config.yaml
image_size: 48
activation: "quick_gelu"
moe: "soft"
moe_every: 1
slots_per_expert: 2
layers: 10
kernel_size: 3
lr: 0.0015
epochs: 53.2
Rows from block 4 of a small self-supervised image encoder, named by matrix and row number. Rows with one number within an expert belong to one neuron, the router's apart. Each number is 128 + 24 x the weight over its row's rms, rounded and kept within 0 to 255. All counts start at 0.
Before each expert's rows are labels from the 100 images, of 14848, where the router gives the expert most weight on average: "peak at" is the part of the image that holds the peak; "patch colour" is the nearest of a few named colours to the mean colour under the peak. Only what is clearly more common there than usual is listed. The data: photos of plants and fungi (iNaturalist). In brackets: how many of the 100.
# router: slot weights (model.blocks.4.mlp.router.weight, 32x192, trained with AdamW), inputs 0-191
# up: expert up (model.blocks.4.mlp.up, 16x48x192), inputs 0-191
# down: expert down (model.blocks.4.mlp.down, 16x192x48, transposed), outputs 0-191

# expert 4
peak at: top centre (36)
patch colour: white (32)
router.8 [151 141 146 142  89 151 106 158 126 106  83 135 139 151 147 145 129 107 139 133 116 186  82  87 144  95 106 116 138 157 145  99 145 114 138  88 160 110 112 109 137 125 114 133 144 131 131 127 101 132 137 130 122 143  90 152 111 152 120 151 121 147 105 110 152 150 167 118  68 160 122  90 132 164 116  80 153 115 130 120 122 127 183 139 145 136 126 176 140 134 150  83 143 126 106 120 108 132 144 126 142 102  60 126 121 111 157 100 138 137 132 147 168 130 114 143 116 140 133 128 134 168 130 178 138 107 125 117 124 147  68 109 149  99 185 123 125 144 101 104 112 141 112 110 130 140  85  98 169  86 111  95 137 112  98 101  91 159 118 158 133 113  89 144 136 122 139 131 173  97 137 106 137 138 149 114 145 163 135 113 112 141 117  96 107 147 137 117  90 179  90 135]
router.9 [127 128 117 117 102 154  85 121 140 121 119 114 156 196 116 126 129 131 143 143 123 156  94 140 166 120 146 135  96 140 140 108 143 110 107 123 199 103 126 139 121  91 128 104 132 126 132 139 133 123 112 134 126 129 119 120 126 139 113 118 123 149 122 110 124 126 126 124 107 133 128 134  84 140 111  75 120  91 138 100  97 152 128 141 147 106 119 172 138 148 120  99 161 104 134 146  86 125 143 116 148 104 100 140  90 151 189 135 128 133 116 179 136 126 151 128 139  98 151 130 127 147 114 158 101 134 107 145 131 197  99 121 111  91 164 126 139  93  51 147 108 128 151 118 126 171 121 119 126  79 116 155 152 152 131 133 130 129 133 145 149  90  72 139 136 134 131 101 146 125 197  92 100 174 173 120 119 136 118 130 127 203 122 118 138 160 119 125  98 139 119 107]
up.1 [127 116 159 118 122 121 115 117 128 139 148 137 133 137 132 124 138 141 134 117 139 104 120 116 121 127 126 134 108  86 100 107 116 150  94 161 156 151 106 139 103 126 123 148 147 154 146 166 113 104 106 107 120 105  94 128 114 105 151 131 101 168  85 125  66 125 153 157 108 151 150  95 131 105 115 127  77 187 119 142 118  92  72 131  93 154 116  96 134  99 141 107 122 126 127 126 138 120 104 121 152 181  80  69 108 116 117 131 178 140 139 156  86 119 135 131 108 130 126 138 116 168 146 118 133 123  95 133 132 106  91 112 144 150 134 141 165 122 106 174 103 144 108  64 141 128 108 126  96 150 110 140 109  80 114 146  99 147 191  85 104 100 150 104 144 136 159 115 116 120 110 128 110  80 109 117 162 162 118 106 137 139 119 138 129 138 117 176  90 163 108 136]
down.1 [156 117 152 133 126  89 120 141 127 158 137 110  82  87 135 119 184 155 145 120 118 115 115 156 148 135 128 119 147 107 164 142 152 158  86 110 112 113 152 149 124 148 157 109 149 111 120 111 109 160 150 137 120 166  98 150 131  96 143 147 141 134 151 134 104 136 142 118 133 170 109 210 136 139  81 116 110 183 159 133 153 148 126 151 125 137 144 132 149 112 124 147 145 132 119 173 144 121 116 138 109 155 128 150 139 139 167 160 135 139 185 110 164 148  98 148  80  99 147 133  90 125 147 123 127 152 127 106 142 114 156 194 140 127 141 136 146 103 103 142 105 114 115 156 103 137 127 129 165 119 127 135 153 128 116 153 142 166 121  92 114 150 142 166 164 120 152 119 113 158 115 118 151 130  97 130 173  67 127 152  93 131 132 122  78 132 129 124 191 120 129  89]

# expert 13
peak at: bottom right (35)
patch colour: grey (74)
router.26 [116 148 112 126 118 138 147  86 104 120 129 126 169 136 100 119 144 133 121 119 137 162 133 185 101 149 132 105 131 119 132 177 142 114 144 119 155 106 158  96 127 112 155 144 138 133 149 174 124  71 122 136 106 131 145 131 133  85 126 119 161 128 116 108 135 166 125 146 168 144 109 134 100 158 145  85 152 137 142 111 114 117  97 127  99 135  99 127 116 124 134  78 165 142 119 143  85 140 128 137 127 132 138 152 155 111 132 162 151 136  50 141 201 136 127 152 121 167 127 139 100 117 117 119 122 111 130 130 122 124 173 141 108 125 115 116 117 147 128 113 150 125 122 120 138 108 106 119  51 144 135 140  88 150 146 137 142 110 128  90 131 183 119 110 130 127 134 114 101 165 107 153 117 118  48  53  96 153 151 149 133 117 127 125 136 170 127 153 102 111 149 114]
router.27 [126 132 177 113 125  56 106 118 102  87 107 138  94 117 125 119 119 162 105 129 140 152 159  62 107 149 159 176 132 142 110  99 133 126 128 129 142 102 130 110 132 128 140 158 134 119  89 186 149 185 162 115 131 158 131  82 117 134 127 128 159 154 130 125 135 134 131 142 131 125 150 139 149  96 100 124 132 126 126  97 110  89 119 110 133 165 112 101 133 134  23 135 108 148 133 166 123 133 127 158 127 147 154 149 162 115 136 179 128  93  93 144 138 130 132 138 115 131 115 114 160 126 122 132 135 136 141  97 140 117 112 128 134 192 132 122 112 170 132 131  71 129 101 103 117 125 135 108  96  79 124 183 124 151 111 115 126 147 114 140 138 151  94 133 121 116 121 127  95 151 114 124 147 101 115 107 119 154 135 184 122 102 136 111 144 167 120 124 119 131 142 141]
up.1 [144 128 153 117 116 125 113 177  91 163 177 134 160  74 146 127 127 107  98 138 126 114 124 146  94 113 155  98 122  98  85 146  64  89 129  90 133 150 130 128 155 187 132 148 131 133 155 132 131 127 116 120 136 173 149 162 116 128 122 143 125 129 175 165 128 140 164 123 135 106 142 179 138 111 135  78 134 154 109 122 138 134 123 133 134 124 112 119 119 141 148  98 143 122  88 142 115 140 106 123 168 131 107  78 130 118 114  98 133 135 152 136  97 123 133  98 154 176 131 116  98 126 124 146 147 121 136 123 108 130 136 147 116 126 144 171 105 170 133 169 132 167 107 133 125 148 160 178 130 169 106 158 132 106 167 149 104 136 133  62 117 145 138 110 132 106 132 111 145 146 130  99 120 125 124 126 146 117 130 157 111 137 159 145  82  49 110 161 134  86 120 138]
down.1 [119 134 119 132 123 103 131 126 161 109 140 118 136 115 122  98  98 141 123 136 161  99 129 168 133  96 154 112 129 146 132 166 158 147 149 113 153 140 143 125 107  82 123 137 142  91 130 162 136 124 154 119  95 155 146 140 134 128  82 124 134 147 161 137 122 116 148 122 132 201 132 124 155  87 143 126 143 125  79 149 146 136 115 133 144 169 125 133 131 109 135 107 141 170 120 146 159 111 162 152 182 128 128 124 130 108 134 180  96 134  96 129 176 107 146 129 156 155 138 101  98 116  99 114 147 143 118 123  87 115 150 160 151 113 144 155 148 116  66  59 100 170 111 167 133 132 121 164 133 149 131 146 129 112 153  99 135 161 139 166 110 177 127  91 101 169 132 109 173 155 124 196 101 143 109 159 140 145 115 121 119 152 147 134  87 125 146 146 118 118 115 141]

# expert 10
peak at: bottom left (45)
patch colour: black (43)
router.20 [146 116  82 119 140 149 125 127 107  90 133 159 111 120 138 126 116 118 105 125 126 125 129  71  96 123 122 117 145 138 155 144 157  84 153  89 140 173 144 142 114 159 130 110 148 150 121 180 122 140 132  97 149 118 112 139 125 138 148 141 151 155 102 121 150 126 112 116 124 149 162 102  98 161  69  81 114 167 124 164 114 186 116 123 150 135 148 128 124 130  61 107 131 117 154 159 102 130 137 164 118  78 148 129 144 124 167 125 152 142 129 130 162  98 123 134 126 155 134 103 141 161 118 131  96  90 138 134  94 148 149 140 140 142 152 115 104 119 129 125  89 124 141 158 161 141 142 115 124 101 138 115 199 103 123 120 104 125 142 124 135 183 137 105 127 145 135 155 114 141 113 181 108 120  67  91 134 115 132  70 104 116 106 104 155 142 136 118 125 110 156  77]
router.21 [126 105 117 127 140 119 144 145 107  92 104 152 120 123 150 146 135 154 104 135 116 153 101 127 102 108 131 121 117 146  95 123 150  42 162  90 113 194 142  93 104 169 105 170 144 117  84 159 119 121 122 151 108 160 143 122 154 127 124 152 146 126 112 125 121 171 128 152 179 152 106 110 109 158 121 106 134 174 123 137 154 163 143  88 121 139 158 138 144 115  97 108 121 145  51 152  90  98 144 141 142 134 125 111 136 119  84 127 120 132 111 111 132 123  79 109 129 179 115 154 129 169 128  96  84  77 125 150 108 106 144 136 198 126 107 141 105 155 137 116 114 124 124 126 160 122 117 100 124 143  83 127 135 132  99 133 107 135 134 126 133 137 131 113 149  82 119 134 115 127 108 165 119  96 123  99 157 144 111 142 106 100 129 109  89 132 145 126 110 118 117 102]
up.1 [132  91 124 109  97 117 145 162 146 116 156 123 154 103 110 109 120 129 112 167 156 106 116 136 112 151 150  93 146 132 163 136 102 134 142 134 106 157 143 138 149 114 138 145  82 138 127 120 135 109  92 120  87 106 157 114 120 135 100 117 148 129 108 119 101 106 108 147 130  99 120  66 108 143 114  99 146 136  86 135 151 125 127 112 147 146 183 139 151 123 149 110 107 153 199 119  85 134 127 174 123  93 134  95 150 125 135 141 103 179  97 142 122 123 159 144  90 139 109 131  90 166 107 137 123 156 108 185 146 156 130 140 101 117  92 139 178 141  97 114 119 145 100 151 155  94 134 144 119  82 179 141  93 150 116 116 126 113 131 112 139 131 174 120 114 149 164  73 116 103  95 127 113  81 111 155 135 144 115 113 115 156 133 145 119 148 115 160 122 131 150  82]
down.1 [146 137 143 106 135 138 129 113 140 140 215 122  91 124 111 143 179 117 138 108 157 130 129 152 175 121 130 128 112  68 126 143 113 129 116 102 147 152 115 150 149 128 127 141 124 139 111  96 158 109 126 118 164 169 125 104 158 126 113 145 103 119 113 147 101 140 142 146 172 141 145 173  92 163 151  65  81 139 128 122 135 148 140 136  95 117  90 109 150 141  82 162 110 154 163 137 127 153 152 133 115  98 137 154 121 131 132  99 106  75 128  91 134 148 123 107  79 110 141 123 133 134  94 124 132 130 106 134 140 130 122 131 121 121 150 114 127 150 131 170 144 125 141 150 170 164  89 159 154 128 103 153 132 137 192 136 118  85 109 135 117 120 101 163  91 116  90  83 115 153  75 135 168 128 135 158 126 120  93 129 140 130 119 125  96 150 134 120 125 130 155 167]