A small self-supervised image encoder, trained from scratch: 48-pixel images, moe soft.
Rows from block 7 of a small self-supervised image encoder, named by matrix and row number. Rows with one number within an expert belong to one neuron, the router's apart. Each number is 500 + 40 x the weight over its row's rms, rounded and kept within 0 to 999. All counts start at 0. Numbers have three digits each. After the name is the row's rms in percent of the matrix's.
After each expert's rows are labels from the 100 images, of 14848, where the router gives the expert most weight on average: "colour at peak" is the nearest of a few named colours to the mean colour under the peak. Only what is clearly more common there than usual is listed. The data: photos of plants and fungi (iNaturalist).
# router: slot weights (model.blocks.7.mlp.router.weight, 32x192, trained with AdamW), inputs 0-95
# up: expert up (model.blocks.7.mlp.up, 16x48x192), inputs 0-95
# down: expert down (model.blocks.7.mlp.down, 16x192x48, transposed), outputs 0-95

# expert 0
router.0 108:528524573446493586487505479595425551489498532468445496538530505468517542529431531438499535470517427489638467510562590494478475509438528537559492576519473531527581507464498561521470474532510480478478479474535478425493513532489531519472479564524514495459535464482587466496556519447474557476
router.1 081:516535466489574508496517472539450536413503510496448549578535523446514522474505530504540491472484374511537469455519556511527471488475516496502498503503463525550493502506459487543451471452498508476496507499561454466456540461489450508491525461545432463493457517491535452540457402414474587504
up.0 099:498484476520505413471500507472532497545428505481522491504492518524471369570506553522529568493519407488499447462422453492525603490447475459512455487552449485505527518504489501500439434453474460467496537439510566494492541553439530473483487508457475428482504432494447534530443525527499544448
down.0 091:495535456440472583539562578459473423503572508502557497480483506485451389444517573519514492517438473564487586520528519493503562562503494515437486470463498463527461538467480531521476467487487492474484429446554556492475510495463505543501499494540502495481477527481462514528469509506491568458
up.1 105:521506554486503537496433450502467562527507468502537501531460555492489536430532538565521472523515400423501543510533486506564519503503517562521466461493490565492540555427468554540519435462549529512565482490479516533506473414514509500561463479507449432497508598483469463519538552467569514520
down.1 109:494543601522493494488528552448506506582485547518522560399574535498458485486578542521507541487507491544502493536472506597522516507495411505556495572572535502541457573513529542515504509533523475587498459472497522488494465503497500468533460457561434472500527452470510529500513475512398454461
colour at peak: green

# expert 14
router.28 097:595502485547536494544510544425482524444517528475513494496515514484592557497489515514490556515488508503486445499413624559495475507499529483518459463526545510554493577504535459489473478445547484467501554501429408474506493538486580515595461555528452511572504563481512473460497534575485469464
router.29 100:559515493546492520532444556502458560549482491525478504516558525434558587487495562476480507452499559491482509489450611461614472464509517503505528467513481527517529578487529481498508406484538472489441525468511441479483484533520534541562480567515517497565392552489518502456480535500494507523
up.0 100:502534429427486464505424503530526467481495525512515484514449479414403512469498474539526494512442448512446423483462428477494526482545486555479429464503461546485547519436466499466531512487478527411391459452519489519515498511493451509533476426450523445480478540506520492511532456473460537525
down.0 102:513539514531532542529562477494506561505507441519447452416435555501505523516457513542484481401556567529489514494435571522483491492498479516475495533497475565504463461444511513588416519531457498563531439560526469531519531508475421469523419475526519542489571494527498432467527506497528516555
up.1 102:484522505440519523468472442527531391442533511513434489486534469491451478545508402482449392464462544503525528490473502435447448488434513455489510513471462503474515463494438461500500482490412476426500402468540473523477521478515492492466469482510507438486549471509563473484453472490460465467
down.1 086:483525464596550447472418404537572605534515445438430459468516459481498505520553488456590460529530390444488439504537511504514515534527456484515538505479495522505500435448552509511489474484460515483537574492488469457512419475440469532541525496488547570562522529503534543516538526468543499518
colour at peak: black

# expert 11
router.22 105:485497464469484480448511461505446530514481503495549553495548500559529534464470459506552460499504437466544504513515470452409476518436571523523480528488547518457446412503455479546484593540425484472482520568519497440493461525544489434477471553465527471416531537535483508528491483525403555543
router.23 105:490517520453406512476522469540440526496495501497541534471499507403469547488510546525498479491557524470573511545543463486473446489463564508540496522454496495550553428471409511513520554500502440469456529502559493493478507491540505477452533463480501506428506518578484495566557438478450495532
up.0 097:490578468521564548451483481581437528554497495453463463482507469547416547560500553491491524446445521437525447472448553468538510464502442491464469528496538528470486492486493458504497473480478468505475431495526552478508539474538499485480499449479468450456464501450552460495480476414443545573
down.0 098:477507551553478484509525444454474485446552499574567516514512529538447563503529575496417518539487475524507512484531530546538477513460435526554546513536449482502546516488457486596570496418489465525521512536480513544467545526482471498476432486514420466503493461454510516456479525482517474505
up.1 097:518510451444531521550528408517489502528482537455470476440474514532560494463548506601484483542523497455551576516482477517500595515418493549505539477459477516482475555431447590548464459487477500508476540540484542501490473533510505449461512537548457494451515572505531520540488538520479534562
down.1 095:425547425558474465497478404558549500504561541502529484520493529548496499510439504537589517457554521540542508464500528512488600455540521456565500496505454527510465590482518568476512528510522485474507495532514515505413506495541474486410536503507460546375521526503505539465495508518498494562
colour at peak: pink; white

# expert 8
router.16 099:423501531485514572561493507536471492489484512548423484483521548415548551514550517431527543476552486470595523503559595492499448477498522453538522543508437464479515496453436453526546470484476453495495492458641447491470527424492555490482507503462446486435489502516566517434506503442457497562
router.17 102:516513558443547511507531484568432499445479448490505498513486513414447508525585486474549480483487481472447490501495479540502453435499523473517488491497453465445532509511495462480528467464531516498534388535529470469454480459502518559448535552539458494444447524566499530534530465479462528524
up.0 103:470466528535488581521457444534534486455612422532481519515489566538496504474442518457488481500504528464537413382462483452506479588409524555501502488511414500505531525458511442580450411523545496529473419450389444513510487558468528547534498503468505441486497529498547461478527550495468469472
down.0 109:447486504461482412516522466465489482444469526504568447508428536518419471453563522442464470464520514542494570520463498500491486502504480468510517502508431505514475506418583583430489492478511565603518560446437436494484485466488512493503496443524523473562534475446499519471590490552512453474
up.1 101:464382464543469479469501557480521540477489517457483516543457545484519481548475486449519515467486516523529504463521431548501532548441486525507497509535484423387477541435432518535473442458538550457441495500491519556451457551538489416541580467434483463533458436529508464557534585442424447504
down.1 093:505463418444530443488477512486567442498506464428474403482466571489518516462558440508500520559513526487565476567531481526509500499530433494495595578513498475542472506439493537527437451436540472525489551494473537506545490501527523530601483413498544471553508522521571520500560518578549525515
colour at peak: grey

# expert 7
router.14 100:486527617524489533545497489593501504499522497509596523507535527424483560527446545510522570437566489496548550525378500495497524519483489471455447564451426494578542482486500528480493479486510502494484521492487481528448517494466480512458521481495560508474478457550546471474444419530408545625
router.15 127:436492509498486537497499471587498484523514534521515471507485524456509506495441500533497504414483516501560554531494553526500526506473520481526453466481503543552520471489456502462498475466484426486513525519482424590495554486531485502518480507506541575477495566582513515473461397478458479514
up.0 097:527465506456483491542581503418510559544453454490519572533470504576453452461553558519491512477460539491473367497488492495493487524516539528490490470477491454513460605563470472586531470519446541448530486515496491487400473566480506516589547488433503469447519540501471499530475482499452498514
down.0 099:490482529550483520483487527505540508496512446549467439506530498532452509474547515513509472464547486450559577510472462452453482517480532448470496477485528488484462564500498535498504463546480510448523515509502458485603521429496494477648513524517468527437511493542455482471544505564529466495
up.1 108:468517505508503493499550414577441581492551549536481532457530478527473500519511437514551495598530500452511462556539532519494482477401420485508501464480477462528466441530485583491481483558496441509515527550577488503459472462545567487519485515521501442518442423511458479486481435530454481497
down.1 104:517518527482492562504480516453500414461505521459499503504476435513495491471528547457456497463468545529446541446541529571522442513577483548482560514521592502502510467438460527519470490523539495473530469539524484561476455488503490459496500592462531482494460558509444511495538475490522481507
colour at peak: grey

# expert 1
router.2 073:578556479535563544560471445435482540428522516528553524559479514434493550391519523500498496462519489503533431582375496497516510517485556490463431448438473507559532570517557526520518453415532514437446487469497497457489489509513515531447509543535502461446450546490528461483525572480454541481
router.3 085:474458467559498456550477467447490513434535531483561534500504574447472536462546556482513457466581481471512473501477534521465490525495528500505447413499477489553512596487515491481534488436453497420479498451482485507522506526494524501465478450536485500501502552480486483525528511532485533453
up.0 095:518532494471513501461558494438445505553541494497447480514525497457506465463556491557528517530489490567503494523487549519541564503521538469522518484526522454502492496546493455463556522484515425454578495412530506533516559467535555496462436513568527536382442444452506490500464520475409521421
down.0 103:514534522469443532568478521560449520432536547474480492517518483463479444540526475597485509547503465484469469503530508529530498427535478479484459480463515445499517514563455476524540515510512553449443464446493475444520474507474486475453506477451483548441426505521485541468407520552549622460
up.1 118:530481505531501505450578465498512537522526520491526486539511461412499548471511495459558432515565551469496531583539501440547585468468450585515539541523483493512515438504476540518476595478571564650538531593485494485513506479549481461483581505531525497512519512478493479558527507472534530482
down.1 121:489489444516439481535568510481414476490490507545429482501481531610524532502477528503438574488539480448484556546480502551498596536551516511516495526537463465539578522436522482441534398537498466389510524470443488440542526439530539522543522488482481505541463533554438444527519539526459498424
colour at peak: grey

# expert 4
router.8 096:551550524506528390548516485527553504485490565439513552538480497471539535520469506465501477495478511450454451593496463484516508519486467531546441556484469537503479466489522506431464487464485553490508627433497483516447508452472558414529503471390486550489554484498458459487514519483507517519
router.9 109:624471532502488468480477463543524514473558508494461579509484521470438595587462510494533411504543498479437474521541477467441541448459479476533588517502449528509567482510577506458504499502494530500545498511411447551484512509469446499449497517455530466513508514476471470506508452450518512564
up.0 101:507511495580493557555491470529496588448514479523489516484459513449486486466542466533492543500516537528460486489523554481495482529491511477462482437456510584510490589495473422550532373472601442498519522551531452470536455548461535437439504484544470551531462549494555521568492484516457530424
down.0 104:474570517449515501540490564538532505488438498502454436535456403542574526483529528445529489484459546535448592493467472533538497467542494513456478459501451534466438538477515474510468549526544434530490380491508450516519535446527481584478519404524549474520483556456563511532468460501524529450
up.1 104:505436518520474455521488449563450526535542438528464493500479609580461580479502461501489543516435447465467466458502542536550466530490439518515597508473467499449479507609545492446513483483541479567549547627444492413499492540539512543577498486508480524620467523533487471474552416558474560507
down.1 105:467396473482573482517546460500504464501496526514535505556498480536512596502509481520442553527572571486447526478485534530491500479502460545477495430589504533475491527570476518516567524490554490512502488476486506504499513485493584448558494453457483539605516493571524510466540498422588558453
colour at peak: grey

# expert 12
router.24 082:579538506523546514501510462515445529475520473450508556532496543648516560470424501525491534466466450501552485455476598511465514531448561483492486460522424450497399531493505552571499501521384526424505465534514502504444494478526495462511438508520458474490489503507509453533491486519446556508
router.25 120:498495546511506487545514491496466554542515485470463498479468503589509471539486442533503558506503445428638499475494602479500489594488500525490545446506455507502455590493554498494528461557445456531484447450504512496516507526488538530537443511491491564514534519446626524476475511527481535506
up.0 089:558532531550506558545470486532474523498526474488539522488512481527497523472448511531522515451479476496509511421544498453465443519528506522490520427557426505546396492532502491487538513512473510413512476559510527465537461531511496460474448460494471464524519533647475544471530466510510454537
down.0 086:527541595539478506522535545477538544472499450465518551465417467476477495509459540475436543491516502484500537519480403502546530485503599461554509459569538488451536447558475521564476476492553510489576549442452563479527529447494524484464510459495509478587464527553472505502507508506540465467
up.1 108:518474523579519500544510530491453483545543548487518513540525490513476485532456440515577577508475550550538529478489489513502499518527498530506537483498499540467523513493512450492483483485522509512510501462479572495464543524463500491531486536543509463561539494515571513486461496494549481578
down.1 109:505458507538508528489570426476525515577570541498531419502472530524492488428453504507483467550504530394489546529504543556522566529441511463553513448520472559529496489495466565490529446532506519518468507475459545522529523572541536458499472477490516519567571461525568513556512573546484511435
colour at peak: brown